config = dict(
    model='image classifier',
    dataset='crops of objects in photos (Visual Genome)',
    color_jitter=0.2,
    norm='rmsnorm',
    mlp_ratio=4,
    pooling='attention',
    init='kaiming_normal',
    optimizer='muon',
    momentum=0.9,
    orthogonalizer='newton_schulz_5',
    steps=33300,
)
Rows from block 2, named by matrix and row number. Rows with one number belong to one attention dimension. Each number is 128 + 32 x the weight over its row's rms, rounded and kept within 0 to 255. All counts start at 0. Numbers have three digits each. After the name is the row's rms in percent of the matrix's.
# q: attention query, key and value (stacked) (model.blocks.2.attn.qkv.weight, 384x128, the q third), inputs 0-127
# k: attention query, key and value (stacked) (model.blocks.2.attn.qkv.weight, 384x128, the k third), inputs 0-127
q.68 100:135145128131122176105115164171158123081132148119167139122125158164158126110122090168128164174161146095097113143154155148090152072091092130121110072111148079138081135112131073085064145159118112088126124147220166096164156129152115141094111135142111140151137174162153128144133231128134142089116151095116135169097164157172090189154067097164140091145130077172075156059117101090091142113164
k.68 105:127151165133162158140072136118132115094063185143185154127138130151154127113125070130109146149151154116056109130112095161121088153111050082087146161133074088153082105099150115066057099154147146063153112088180143127134126171113169174149093149137074149180155139132181127138096147142111116115153146124067106123130109123172159149185144159130108138138219098165070138108102119097114150110118
q.69 096:083114100124161105102118111144124112161094151140156129092136165125154132113107160144098140145130166148120149173139062133108086092160130191150166049151086163203098088095087085091143091084160107136150194114161110081125139098094072119128134148113138168128139124097089122165111175093132166150121123180105114095112165114102101068142130067086154131150125129084092101161104202080146090100205
k.69 086:087140116095122124100131127164150132104054151174126130132124181103133102138105062135055105119128129145139165140125079098107087091098114148163158129135123089166035145109116110104161126063146168064148125111139095105058122037105119095123156175105116168123153165108098157129129129143125080160130131118127112074135125104092108061159110115081117164176171074085147136174107146128068084122161
q.70 096:153040154132125181094119061139186103147169096160177132072121106135130146154204137105170077111145141183165130132121161099154122122141147138078088098123092123127135077130099092156138138119129089146130116133103135118066066105097104131172110075110068146106206142138145091102110094129092101128115112179137162155131067131090092122078121106101079130146133091119127091165181171108081154168143
k.70 109:130085176155116166117138107202180137096131139119137127132114130103148175140175156107160120123101143142136176160138182108116146098106198155142102097153138139126133062122052143155200125137161072145100172109128086133143139096091068165139115115123114130134234144134135105091141079134100174131142150109117127130073134119078081099120153158120097107186099131126138096150183180122043107177105
q.71 091:101114125098114092164150130147116164153158120098180111137173104130169157170104111126118103106171221146122142102091080122120092134143129145160148164138137114098150133077115123135190117096115099184169101139131095102172146153102084140137173111116156138187158139197089133141121081172152138100195205165161125095157167108152148102180028100053129115144132130129139130112122176101078129141090
k.71 093:142099164134139152100165161089102147106100114173135155074163100177151135112075147148143103123113165138191072098094122126140091174140115135140118092122138176088144185072093150149169089138098192140139089105108089131144211107166147156195135199121110176170117135146049141103164165129132114116166170161164099152176134137109125127177090094059122134155158154109139133097124194133152148133144
q.72 096:116082114117119132130177106093140087155156167106132128144164121101161110111092109178159135152175142146105148200167124105170095065095139112097107142124111195149197118149097191131062165149074119079138104143107173109123148158131126116176162134108159117177131126160122108133100121133098219134128090147177098114172148116100092101141155118160103146073142164100126139094206088075186184131144
k.72 102:065151132133094121139192109136175091184208137096123146121147083068147094082112141116155147147114147200113184101142100148087122097127158143131136118108131150131165096117052197108150162089095110142108133129127142130148108118171067094104118089112133148115086097179182097105132128149110217128128121098192083159106136121106142117152141090120097090168130144080042129138144164133081137120145
q.73 105:170141149123163135100173163155133074069118148125101117221165068145132112129163136141112131169180110123139152093090125152171189163133172122109138134148100123108128132127141114142219091134185138076127111122099112079119091194115155116149114088145147148156190116109097142110149135160106136147150080204135156137094110079114167095094149122099165142141101148118122165106150106130225084109189
k.73 100:141137097088142150125141144115184105107139153113106150118177130149095126137106151123139096219071100128199110100113086109127158151173079163064153150150131098130177165103083133128169098122129160063198172147100168094189090201129084115153124104072124156085134112100064151196116096142118099112152080145177122139133128045111136114136107124109145132158134162130133171144128156124161130130080
q.74 098:094058156129140100156143144127095154089149089148142122178161106166106184113187084143165107116108169097080163057133128174183117116146083114152071166104124105141152135139149166108142159117079154107138086093188131164115220196118158135143079088094097132132168114117129073099140122074131096147088161166148139082120141155137174137109137124137083099156121114169145106161104106172142100080082
k.74 097:110111111121176113113094085109056121068177172100110172159172143106149166146173235097140081172137134141075103106151143174179110077132153140067126125138135170122135103100102117123173060112147120146105175107140136154110178144141176123106081188098136125066135114159080105113084127150128132178148125143147134151112150151131122145124146169141139061071166192134149120104157130115112164142169
q.75 096:081109123081112143147146098067151152125115154108136104183100086125096078102132165096128135139109091094077117045107078147103109068086152123103157133127136105130101105148182087149179149160152196136156108136139147143067109121136101119145114106109101163196153145137132131161155060113137086071164116182124069120146221162143155152162116161145126109147182109130110092200125129093114159095125
k.75 090:168094186137121142113130088037139207116142123132138126163101165150136116116099149108145160175113119092127199100196138145127063078061119136161098157121184193108122106116164092098115085095128116094157093137187168133117106126113127104175117122145112169161181121138113124141121137092122121108097059115076104142104137149136174090081072162106188109109100142107125151171158157107177124144165
q.76 094:139108118081071094097134125104199139143132097193156093145085113255147164157151140148110132096173072104183138141157124140139151168165138098138155167130159181146092124129140132168151160175105128148149181134128164108135109080153158139171125195138180101111150144138091140116120138154136156146084167104130141135086156133173098118150103132154109147145154118169122132128120128057173164220135
k.76 095:130099115088124126162141087147126161123135053161148136185059127206125166144138205110162051128092140144174141170130082127139121132091156104153122129109069148112122157138165080124103129107135136150160125111110088145163185148122051087172098143137118057144103135116092175104146173143149175166164152175124122191127118120180159086153130132135090158147151111158073132130127154127083061136134
q.77 104:079109038188110146138106119140078175148143114116139147127123117096082180103099109077145110119184150150157118079111189127165144153135088121108105113142157113108117088168157138157153123109123144157114170153179140139105086129085128115135144141111093110173078092167180152155158194118107139154118138087164111141114106129147150111083109054114088172111227081136156137075194130145147111150190
k.77 112:172162116184110125130110136158112167167111068133112139155128143156114138099057072132190132131176131194138114139104169158145104162159058116115164139187147109110155104124153158098117088144109150108098122129146131145090137139136129154182081129136112134140112110126079155105100173111137196192103121052097147132107099156174199089042160131130150170128159127100134108120158088035127120107118
q.78 093:115151072149127137105138132102129085107136078119135216173089108194140056091116093135165100149129136084078155203154145094156161102170131106105087133074164140150140126105143128165161070082111147138106125175197204133120102104124096153165170097156125161108181097144136125147132108203142143065122140120123146131159154091135081148093094159127090111178175121133135134126104078131101144109104
k.78 097:157095091159127158132133140125131147100179100120111210177141106161101097112122143076112130096169099109045162189165103112174118164144135110127173086109196099150110084080144149070155141096155178085106110164151130122118141110100122185116112096175167128122113082095202085088149166162128200117137123150110107068110126101137105164132112149110110075164124148129112141141117123174129119081058
q.79 098:092115124121094154093147121095097135156220190116093129124129149143145201131171086115088148123128109136118168154088102051151134138147146081129152178143109086115047133140121136223086095168156177107120119122178059112117154065127119118137139126132116096096097151145110105127128136116159078092087108189160078085126142120179130142125095140134149057124112082109118116085154130126176164132148
k.79 096:131145122214072108092156054081155158155124128096169151121157123150105169125142088129123127160124093150191161093114129185088125142148059120112114144123096088089092164077159136120121136119123097146169090117154101180144121097133108140178095132118168159079167130125115128108088133151165114105110112180153050145157112073198046109161128111134135090139110134106208112123097080121142147094157
q.80 100:133171059111073115110179162057188161154144154141055078130100100157180074166138152133111111155127111133083097187083132138122172071141171093105166166140133114155143175139082151115101105121151129121137133129122129005164157151135148165130137092145147157148128151152143161082155153122149113152137171061119162142126160156076087123160132134137152147159157115130142132150129151137074122164181
k.80 108:138157080171125170162175157095128182179124114140119127114140172136102109160065117181112130141146129091156138112137126175075160120122144048091110120185138113106115148136139128174188108106130184081180129133091117141115100125127171122140154199210105177151099114130111138083090157129130089114164200126139124098136127176139183105134117143122099121124211124125036136126131119122121090188147
q.81 100:076179123139120134105164107143102118120068173084089146156183110150123109175119101099137089136161102072042140135143100110146141174075134120165132158159120161111154191150180165079218132142122098144093160108113143143160072127162074122125118160145103102089194136193132112120144151181166136143149109099133129121127130133138137090102187098163152170130080096130101159158112178101159064146111
k.81 112:103152119173167128105144106116112130136100061070161079103111135096136109134193145088131098117099107088128045181084104183173111116137146102096136162088131139108149105171135139125134097149142151130102129180160170122168118134189104099134126105113079109110169123157163126143096199139130135142130122116161070180161110158142116160103159112080097138143148055162071130059128159181147105040127
q.82 101:149103092144191160134094150115107179108060190100082139113084126105134162131154188105093072084200066092060162104136142130115135152100101100145130135118131093131138149183162089038156168153121110179136162128162107147175086100131176136127125152138116179190150108093185145089109075124165088143080113141114134136094075143132159106128127170109108165122099125161140105124105124154132116162155
k.82 097:163129122156184144098106134137127148122074186125124115096072083152212106031167148108135099141077171084125103130099165186110140153105114110106081120066131128091124129163134136112098126179083059143092116097162175120150138128153133101144106154118107188117092067040134128141117122130112092184129131187108159145093112117151127112136117167169122121175184122129126162090116112085090142099116
q.83 095:135198122121103076146152119124105167104113148091184141192138100085132133112135158168103157090163127103163165133133125162107093092178128096118145122086158105092108072196153126121079086118096076163092102192131133137130126122129188061103150120098133152103145128148137106119063148151152156148164114140140152192074134189083103161129091145136164109200125158161167127155114066156140142095190
k.83 106:127145171138205093200096153092134134102103148116130137148121150095116200141153143148116124094121140118115149133128098080164131105200131136119137132093166057119185086145143160115202172128125113153135092155141126127171128115124117118131144071073091095124121146126175085180121080141128107072150133133111128131086173176079103165148164161163069154189140095105047178197114141139116149155135
q.84 107:146193128158171164179080117053152041151091127109120133148132167105149111173100116106103122099152111143098072100147104138144086193139141176120086116090115166163111136141145145174096088141082067125121110132124142179178099070080159105119126163133122178119095157119097161129104150116147110115147076104130157112096098119136135208144121127095147055167143121155099181128195146154162121105085
k.84 107:144174149108139161144080107118108042128138095080170174102106120135109124111064094150148102126153160160082185104115137182142163163123153140174123104129069096177099163167133078087135104087112158116108079116109110178116158122153119131119114174130118143102134141068114173126136121079162118134140141109066168152196104149142201148128168163081168125146116120098158144118143030143146081104086
q.85 105:174119143138115139130141089140155157143146068154122113110159170186074133116150170155153100090161077161144112145097144127120132100148183160098155141179153136114156080148097128208092067092114117077081122133100146133152108123208077108097130154163105136100063154104148131139110134056170127081122181121146158119162058198150125082105147181172122146135087140100104118076144104160118144145161
k.85 103:145064094106123109125141092180164134131084141111151081121178105173108209122118132157133150113138125098144173145126097132158167083116169105113175221163080193090125116152126182146149124184127079186140151101134088108185121096095142110109166075134138195144124200170133117153145146098106139109174160100182103136118132184115133126152174101127120131108091157149189134144116132142137114165181
q.86 096:088126101127153195139089131140152195103073076133109152114113118132107146160135096138173121128083185110081130081154190139159148138193117163186094169148161132118122086139091108106181142135123108121130072130119127095041134177093156137132105131130132140176100107080122117146150117140145180111106139122093157156101133105117201139113178089143137121110145093107060156223190117101109085124146
k.86 100:113132120112142139120086152064124189103095095128114175109075149098108148147171094102202073144126084133100112109158110145124137063105132101105173125119112137122097122097097080074104119172109088187149070116086155127108088164124144102099124138110155148156099136125146125121171164134168167168072161055118106082145112134144204155143134086114116153116215130078139146134110113055177116120083
q.87 098:115155103119061161150133059154101057130135174114135146158124127086144129106140107145162108123137120112131070101109136082067159127090135085124078132159114159128122170175109107155161158070124089148142102081132133086201072108160158112112099107149096127144106146117138101117150089149147123126198107093172112116113103149130115171109179126152052150144101159140052045134051107112067127149124
k.87 098:133089124118097159120145127149144102090135192122121116121115067103149142132157141122163144154180108089127119143132181081119102181065156112177115131115188101123104181158099136088094122070096121124183082097140136046178077152079188096124098071160134092166126137186176101118117120104127108142206097130192107100074126141156134092074147101153090149079075116117127150116118117161111137141124
q.88 100:151152198109123116166152152125144117171067184142085096139142147140142126114112168135143188106111171104114138163119126116062213078093133153127096142100106056108151139135165120115144147073147195150125122132131141119091127162178109095173147117092113213108148099139121131172154143157148066198118129123106153113133117068108100147076127093117149080107117102177086084115178097095115071115161
k.88 106:147149110133147106163109132131129104158109181136107129083110129119159088149092139089126126099167077117095143175158154150112182146150101141088124119104175079116103155066149179088089134071199162088156107113104146136103078108121178140124148130091128148116176103129128161175152143158152113179067160130063175170144100136177119125160187184147151128090102078130073131073181124071097137068143
q.89 106:102184145109120172092157150006154119136067157164136082093172089092103113113124122104124123174078143095148103125119100083089131142120129128130126123104069134020163123157068097111109131106122122188148181119142068128085170093131149105117065136118115131075146139147135153130114114125112162091144092113189113131162119117115137110140112138178152112127196162147084144088080104150090123134104
k.89 106:099140119091052141042089119089099127079060187088081135093118146126154100136100148112093078147114117096077119050134148133155160122139137130122105166162121111044116099137131116176099142113066131157118098139077157150132113142108126136144083166099145145165163119211167143154131078155102155113106138146119079153167142166141171120096103088153056147122151151105181136127109086099127103158127
q.90 092:100149162154143164093122126200168134165142137111114151121122146167028143141109077169159135174145111150152140162196145138165101119156191143117137162141125116142152194132138138177155165105194122145178143092088097151101138158098106153109070145123117146160163119110126172146133111093145081162103163182123097097080130140196157151203108126157168138103148161113187129149114075138130170172093
k.90 100:070140137097118127098129096096154131173105096164144109115095099150074097142137164128159155138102135141115108142118097090161103102165133158155114107111080092125201132141140121134126119120177099184121176114090147143151094204123060114093095145120144091142129112098167154141129077099190106087134076237145106073086051173140119142129079120101154105098144195129143127140081154190122127106144
q.91 101:116119139175124083137080125139110172134123119128088131104176159185115134144159107129151125133088083190128104083156103180057118203171146137130186107137096098106143144114160087141074081088151134115100133118164098137138178137182118123170117060122138180114136137100122136119126104155169182117113154171125115107237146126154151198141191177086103158168140129150171128123124077164119122100127
k.91 097:100141208151167101118155131113089137090125121178094118095092113143161105113172056122113143156127133153102190120147111151126163209114131092111139170162097071096146147137157076126133134081163162166090107142102130092116196106182170125150179112150088128126115186142106136143108047129120175104089188133113151046183135148108161171133195151123140120115184102107136159106132131138123146144109
q.92 097:122102114116125131141132136114176182125152081136127187095134121162109093127131138152175115111128118165138157113124118100121194107095091123104161111081085120184166201174174113123095094145168154167090185100165117120093053071095068136139067160115125134180082157124112206109091117119070058122143122145120131087121139089169102128142155097163078138164116125077161105124119117152094091178120
k.92 105:132132142156110145152161097116146163133088152116140143126130099153138095113123093126121145088110157087149131139131164083088114053058095116111115201095125122207175159192132171158171064119173073121077148108134132186148133094074103114165067138143108126141106157138146183099131130130128076093123071132123083104099128131155071144122111086174090109127147145171166193133109179152065129145093
q.93 100:127136108106119168099087102150119120071104124168087113150196119086092117168094132167154140088090111130099144153155157142110104143187124098107121129174110075151178104075133115212151149128182165179104150122138137109073090114105120131149111117126152178151161216146164116157090080100110154131085122179185170141079136156088100066101163104165119062134091142143098157084143152125136153115166
k.93 098:123115173108129168104137137147135127079139091163114155105180127128146129123112118118182106135100106122099117149156162119181131116151154083090102197158122072145110117094151120211136121113104133168131172166143132091132108110185065108139149094154152133103160125155137145189141152126120119174095111103146200114116143179060132108155221171121092148190144109165062098150036173125112126156101
q.94 100:102086190131136138171152136111150064114149122108114127184097126181143153082121155154138164131039102119092196116100122141124090115123189105110097165137150121097141138158097078064133188043117160172152101128147101095183148126107116148139104133116110143135126089083111144140143158152130145165161183122129124067171171128149133170142136144081169129099115097145093099134212130058114184132145
k.94 089:107085175085121125108150137088145096124184140106083160150083150091136176086117137111070112194130079129116171114129167140147099155104151120163157166129127142096129132138121116123128152097131174100159062098079155100132030080173148155126156139083116140110155163151144130165119121154119142149092113142129097075150153147173137213146141091122202159108192134115099132120164173069132178163074
q.95 098:114148107108206115100119159136111073110132098143098080136073171147124131131136162120080071173106150136144106131144125137135089141101120120133105153100093063152077086113164142129179122090185189102078109107171094124103153117160091104091162092148160088124131119185108125168110144083094134137172097123087127093160080068056097143106174184135098163134187150160070157140101093094116124086097
k.95 097:112151187130068169075120177135093078148151146116102112128072168122090161128135145153077104171169082080120150095137162158098096105124070139137182100177139108135048106108152133159177120106162192140119123116136049152126102094114119134132142108096082105151100136131094144129104122094128182187160133110128096156184088093061159137121095137114144149089139139120129131110089060093151191087125
q.96 096:083142079148057115134089131116100089153182069107148155094151128134095068070151120075100072180157155126092149100136170121126221113121124150168112105161113125083151171096149147121113189134153127102153141096071126149148124113126075140098140114160111149125150104138172117165064147165145151134152186187106186131130103144107156140139125149163166158189166099143143164131163105144159080167081
k.96 108:141132093180084129117125152137099145167161130089136174087101135128102063086145111118137095123162180070094117108131158141112229134162066126127109138144134086078078127133117130099114137120132151092115142087123142130158169128140130119106127075132081099196112100101124127121081187143161127104141162118125174123159123164156200162143150142196181149192191069179122139172145157083122119126074
q.97 088:120135129077166156135081072142148112086083153119118107155121068149141130163185110142113128111143145085142119118117088125181137174117084105130116115123107166136115188129139130083139119109128134162136090101040118068091159111122101109160156124135138149153136166138156188142054104114125057080218091131178086182124180112140100094148138189101144097103145132083121179138066190119119155122138
k.97 091:110105145110101165199079109138126126064057126130142163173080092159113148159121126200123125085141152102183123121176130099147108139101087097131099109112120149148125133121152137133151154073122151137150123108090147056072132137130047097111171135143124174143180139172167136118078070105147077104125143151156136133102185093145094120146144176109186119088146100110140120104056185114155185175146
q.98 101:145125114147154125085102098137155115120121085167108155076100120125153122157111093178104162105103087129129166191072125145082124122195138142137084096105133167125148184111098169122128164176167163137145098165198125159125125220106095169099111089098116064110120121138126045134084181116148107106116107107095127112074157137152038179138195129131130119185137094102119148104125154117122110114084
k.98 096:109150084095110134055074108147142131165169090156168142094063112133137140102115147110124141127088051157164113118132115123101077136181093161160091080130067174168096109163166122156133155156146118098131108203170119171141129106108070156107134138136048147118181099154123087101117159132164122138144146132125154098142122147124052121134186160123134146136071067081180095094138140109130120103070
q.99 102:152116134107097123175112123086150142131087101116112116147134112136160064113142114122121172106103143092169143103141126156161093139107175146115169123093101171126135110092115201086126147179045150179148082141198177154187056108107117134123158142145104174151142121132080054156154102077135110118161143111164103137145207103151126057183138121096101150111080161124184109138111145136079158126080
k.99 095:110095124109080186168120130138104182113063134178135113175105141104106124147140125159111142074165121121074119126101132172128109086084211139115179169074113156148177113125112160122178087169121132119148171157185178109110124124117106128126131165129092153128134143137118055176129141116145137156182137162169087104161174096161087093163073080144148138125062149125177186133119144190074102144145
q.100 100:137141082079124125159128153147153171113144122141091095094139146163123159133109139116087206186168064128123114098131162118122179143156101117067135163095144084103101142108138136115105113108143178121174099107149153110109149162156162174100159111173119175181138130144148171159128120110144163172049168101079126106089145144135129123141154110126095138110152086134126039097066064099084105227119
k.100 107:165125124127126150080125157132131194150111167142099092124134196160109119090115104120108171156165055127165112116118134135131116144179112128098161134064203123091126119118129087130096116146177178103136092074149162100098139151148141147096116109181103190138096120135087168138107191112121186159069144115093154110118161184165175090071160127123100143076133068082061107107100087104120089147107
q.101 104:170068148052106078063127109119176100117119121115103085118078161129155120118061160163111152076169166082133098155155046132074137115094117132117145120146107187148182070151166157127125133136105096077179146135138086113100139167146085129106089133128106162130179164168150193141114172212103132126093135092144120159118152167135120161182126140136118147138154104121122069103145169118160134114101
k.101 098:181101106062124119087091111136128077086125122110144079123119127146181116163066131142084143042090155076099155104084072127116131089098128125123163159153127206162172085144140149104138161133152103157185105174115086066074136128163080145093163154127087121156173173136169165174145169185105138123130131150171091128080137169099121138141138157135154152128112162164146091138150127191127122110104
q.102 110:154069169097101139109069114077122152135160135097121084133137111097086106127118085090146144193170071142186155130098117081161097188106142159171107125106105174108174158152128118129110149158119097107135186165152050173133117086123078128162132148091147116161096120127123128138209114131124121172132140130091089178222146122129176093108147082177138141135209126175142123135126159125165114133131
k.102 112:120082140100136122142085100131145149179131204090134079104106078086111099149113066098174109155145134167153136109117082138150087128135134137147102148099118191126149174195136128154110159200099135145097205168151126139140097148071118127091149109109178125180107166094105098135159102139125126132129175196129055099118159106188114147059091098148130108171160095152079145129159167171092140132131
q.103 099:194174154115139104150140141161104097092062149126156149143116185039100119130144163145124131099131091130164139128135141081061159113085120082158085143095110101172149136123149171096074146080129142070160112113132180156170150133083091079109158127119056093100117091094133080120169151103144130139156095102104167124096082100110117097028133103145166110137063117152161132094140119134136120141083
k.103 102:158156127118117150171144143153083109096096161148128115128129177048104087149139148126091127093116103139142118148109166089162138161078139126125126111121165075167170156133134176149128100120151092122173129113074134114145171149056066055104173077146123071102165108091136055161162154080130064164172089117143149133033141092082125117087155093129155134147090172145142122097136146127145092096105
q.104 096:091134170147153116084057117153039177167095142126080149141113116123188096157139137087111138097111136168156101150152138148096107082145179127155113069174139141140123108125096133107123105137117168155092130102100179164143057135099187133140144167115137129122146099116117144127108168142153137154194105109098162117091212092145120165153112088106214132074107115190096090102149108148184171151122
k.104 100:127168143112156143078094139102136154177071123144081148167144112098150110185151125135131126136099144173104174127160121122133068072133115134094105074181147163159162092131125095093105038118156131112086127122090121072132109091110166154152147127087156143119120141112119158120106125136148153147175176102054156079161160077125119100131154128132170170121127069148193116136142064208150118211119
q.105 095:134128087146119114109139167171145211081120097126132180100128136073134097128058157107118141164136137139120127148095127148099117143168127129120158150144157067113106172143125124048157098113177144082138084103167133137162178135158118162105050134140151134112156167134089148145159093131188099129108107115103174062149083131126125113145171186086132180181185194073155137164161072107133127135168
k.105 091:097117149084128128065113144091104163155132149109168143075199104118178105098090149113133144142149147114187104115130122154083148093142176184096119137121070112049086136113124133147157084116133117105100110146173126137141169148160117138107084122117130143094139126119109104187170162187162075149078128114144132071121093079145091130122096153103107064123187191081162135114169169075073146150184
q.106 100:126152108126140122104135042119081131145106143072107108142108079086120102109139110099114156123112121130123174122191129107109087127085100163130117115066131111124173127135101112105110121174142112063189091102140217156157130144121127215154132097166204161127165090052175145070119114127109108149170110113128095132135109137066089118183102137163145105124158147095133145140142117185196090090150
k.106 100:126134089145080158123145110143101129127130121090149141150107048058121130147144118124176128121084112106080164089198178140098090073122099172129111131088154114137130102094132051136162124152105124107183148120133200129092082081100100166123163134176153179114113082074178157088118124158143058155152076109168075148139157127105115153180096121146119086171124173132144185126109152119152134077144
q.107 097:122114163115125093073065163164119160145123186100101139149091098099140104123092114104141161104126110119140090077133165165139111112155077109180116132118099140108171187130109148130172084111070107126127193121137131083157155130104089097129182128140079158190115089182150134097089129106190131119112164048128124188108178165043166120104123127126100083085149133111083133092095113087181131131160
k.107 103:125111127146088118112073141114142174122062163150105136115115097101146150129092103122141145110151086207093159099074133133105105122122099119178117157116113165130181165138116160104167135108159148092155214100094082089117162126079145114108134132151103127143124111159150145109079102056172151112175148169149118181133150127001119112096141159127113079063154117112127152097113119161204110155146
q.108 095:184134107140168159181050099127132168040134131057159158110120125156125153208155133182149087102152086145106114109130118177169161110139148159153158144117101141085144112145073080149085105160152145119138156066195086094168073160123185168075123140136137141103145150154159092085149130154130149095111125065148127158140150129126177177134126088118142072151126135124155164116093142117098112090116
k.108 096:182157103153150161180091145169135155103121087099166191126172099203124135194167166129137124139123142169113084126165111143121146159115128197136092137134131125103193099156089084134101101139177131042146121066126145128148118143105096163124115131147155171103210174109107092115099118120146159139151140095095111179161084105113193108042112118087105127097127102114128084104162160117121092149139
q.109 094:150071142085113072110119066110152120146109064156065081152199107145134154128181119104128141098147168177149155052157109130147121125147114117116127142098128119135136095130112133107128118113107168121099163119136170136130163129114028081138161139168157103175147083156102095102124105087129211123125067128125078070117180127089131180145076150112109118112109134125104162078150140177076142084092
k.109 112:094088131077102101098116107105132103138125039139116119152114111138106138187128144117119151108147108139132116093148097063130122109137125135141115147095106113107149117143117067131178118105087147164098184164137191161138181126142069098139162130138133090173164135148174073122134138099132220156115081140160054095095146181117080166143094101126156098141092150207145181100091136189065162132107
q.110 105:122198081170127169090154180193089151144064122107102194134138133129160110126180101164176142132104091117132053089049136156103141149097103085160096137131158149175100068163124105089112225114158176097142142109149126093062125168087079119129137136126110094093123144106125152130117127111124145164174124115144090074114149120171137110161112109155142142090182130122111155137171151141075125122123
k.110 098:069174055131141120078202172146061161123104081129102141113102105102150099114132123128103107155145134133182081080113126121063120119069104116152133186135149158152096087182099101110196164060147114101118113080158137151103090134087105125130111107135151077189136174156097153077087126139108151144164125074091118148078091180128133110124050118145146102112148136130131143110122179128095113165122
q.111 105:081150135161097097127162098127162109120124058122137124093170119138141113152058082151123139158131109107141194148113148146146094083151142146129107128127104124097104122122167156163201116053169156152073126129158174166087155122174170143146121099185099049117093155131140094128184151157128121118157152087137150042091144124096142108217069097133158095104145127155171121134139098133139163069157
k.111 098:064168160157135129134145069145129102113156125080164213107122195163113127153085120080131085141110091062124103142140101151119092100160102150129116145125174171104145145148176170169158083088148189105109106151116179116121125104115131150155073163176130068119142159169154108101212155113140114132155171112097132110113132188114140056212141071121154129089138133117136129136150120122115082120161
q.112 098:107075059079131094084062132136139091157143158108148096137163101108144099093099121171105164152097084108107103085108084182086139051096164130110085141156165159108163063186098120086118114096154103129155146103159146152134124080117149080119112200103131168119083158115157066151147145089132149129116109182105163152096128138138110116133110118191108109094139137165127121063154158108099097101196
k.112 100:131129107061147080112086154168173122149111220137162125104160108115174104118083094176126125181144124093110109146148079160108106075059186124049094111152181119084128097190148102116176126079098157138163105129144168144129143117142148092116082151120129136132075140082102100153119173120168123084127142168089103098108118167095146122101098150187061168106116110143113145112110184117146125166139
q.113 094:147097172119168152090138149166165120138130090147102138131120142120181130083164096126160166131086131134142124151124155168135112129087184183122117153098100098139107159087186084190216147126206107119143135141114071132114190122134123144127179197097056177165148134163142098095087087160172096091131114115086158148183056123094164140138105095110138153136093087107134098143134121169129162119168
k.113 096:150094155102109142104138133167192136089127111159117143093103148134212112077150137083136140109096138103151139170122109116155119135117145185160190125080133081107158144115142126153168144146158127147132103112131153138185090193110164120145172108086109136157163187142064122067136082081224140094114161120091174119158073198095106144146134128140220157144152167133117106161125089142129160127147
q.114 097:166109099117113157132101117155172133122154159130109104146191119192106143130123096093138079074135108097153183103132101116139085110090146129118181130094123097084115120074146124131082142129130188141181131188133123108129112062127158123142130102097132154140127116118100163129061129125143138195143053156088103107133118129061095067136100110198092142148112174086124083176161094166156111226152
k.114 103:151074094118195125198150145079104121177080095112130136124098116101093120126118154118134139173079156123134106127152090142085126080114105153090143153061124126096084099082112180173110126151174090096126122163145086149152127073142133134140117073118099183147165087125115113130110132122107121180125103138088114178077125161148043095135160166128091093140084162124058131157155096091155197152186
q.115 105:071179133153099127142169167104130083120135098158164110160135148153059106108148168122117120109052184156173109143112127147117150109061166120132092143128231122066169103118096095123156102119202164064100121107136072166129160132115134113128200156153111133125158097127162137168142113117176125112186145129157107103142131106133104134100092162153148092159131086096164069092104091161141094140080
k.115 106:058138110128142125155174157079151084120125132172167111169138140123117142135117118113129140119139208136182064109180179176133150078086167090129142146138177137031165127105121124063144147152200124090126130113129072144123098132110123075174188123147141153114169100161157129162128085157169112115129152128191068141128149105161151106128093083171131068107113142098131112118068076142129130141110
q.116 092:178089149095122088173137159143148147157160120052104085160189133103237107164156169064075093145107142099127121092082130124142118145148095107091180138156155199069099111111121144122122140113139098145117145068075149131082149169136059170108157119130130128185137089137110121123135139061119137142082126120130136063126102162096130095122099167175180126118089091093102122125111140166148136125133
k.116 106:142107147087133097166149126109131140183176109064107120151164088083187115116138174059121119147148168114159142064078111126126115120126076115086172086172167187079108110080144177175172138145114067133097168075084160146069137150147071114078126080160123154129148082181072123124114173129121159128108152143085126104129103146144158078129093142146135123140099096056102109155144094125145130148132
q.117 104:096062122117188102184123145074134114138078120056144149161140143116103111098146113111113132152123147091067140163109084175139050143132122151099141160109140073180107153092108127174202163127194179071121063164123116109125097177085113083078114131200113192141110131082069106098096137111125126141167116076126127115143148100084108107119150139095102088134131109155121121100116104088133104122133
k.117 109:122082098146095130168099127135110129123179143084161146127157156118115191116101103079059104109123162088102161102134130195083089117113095158078172180161090044203124145073113088162141107115160141129182071159118089130124112125117080073141125133089092132115110142107070157060086131104125120158136120101089128172169140139101192065133112108146095115113144132128144146062135134134139172116119
q.118 094:160124133089062185095131077115158081111152187112169121149169120024100142123119127114091125114130143133131098068121155132140056122137083162088108088118149133123097141138098115060140176126135084215114169155137162103114079156135157122186133157147126129158089141135158115091134101144150152171136078077178172123117145148095110119150160057091106117157075160127088096156145134080138112144138
k.118 102:184099142075109171122114089174118103108126237169144134096161167076120196096106104170152129110111171151110105168071142096122087105142121143058117131122145078092111102122104148101153150139148151210084168186146146131165106171134148142105136094163101094170112168154165134098181113100131186187145105135188116117129158148117157159147145140084138128131082100148098098155145148098128122173130
q.119 106:120090163122135120104125182107113111121111218093169183129172138087102136163177111126067110157113131115086126086113162150176168167083111087123125106126160102168179135103144090156142088083106148104149081135095139135079172147138155145103123072169124124147125053117095128124148157138172129131170157147080112075122092151114153130109071132065194185116149090074075106145137182144104122168143
k.119 105:171081150114103102106119172090147125129078160090152174128189169087112133153119079163123110171108079124183143091151160157128209161096111090144118077142125086162181137086099109126093135055118187072129124141112149163071141112136121147121110115132110112122101043120117134119131141155160144105096216108093143140116140126134161108194093132111197159136149127062115132139150140134111179125079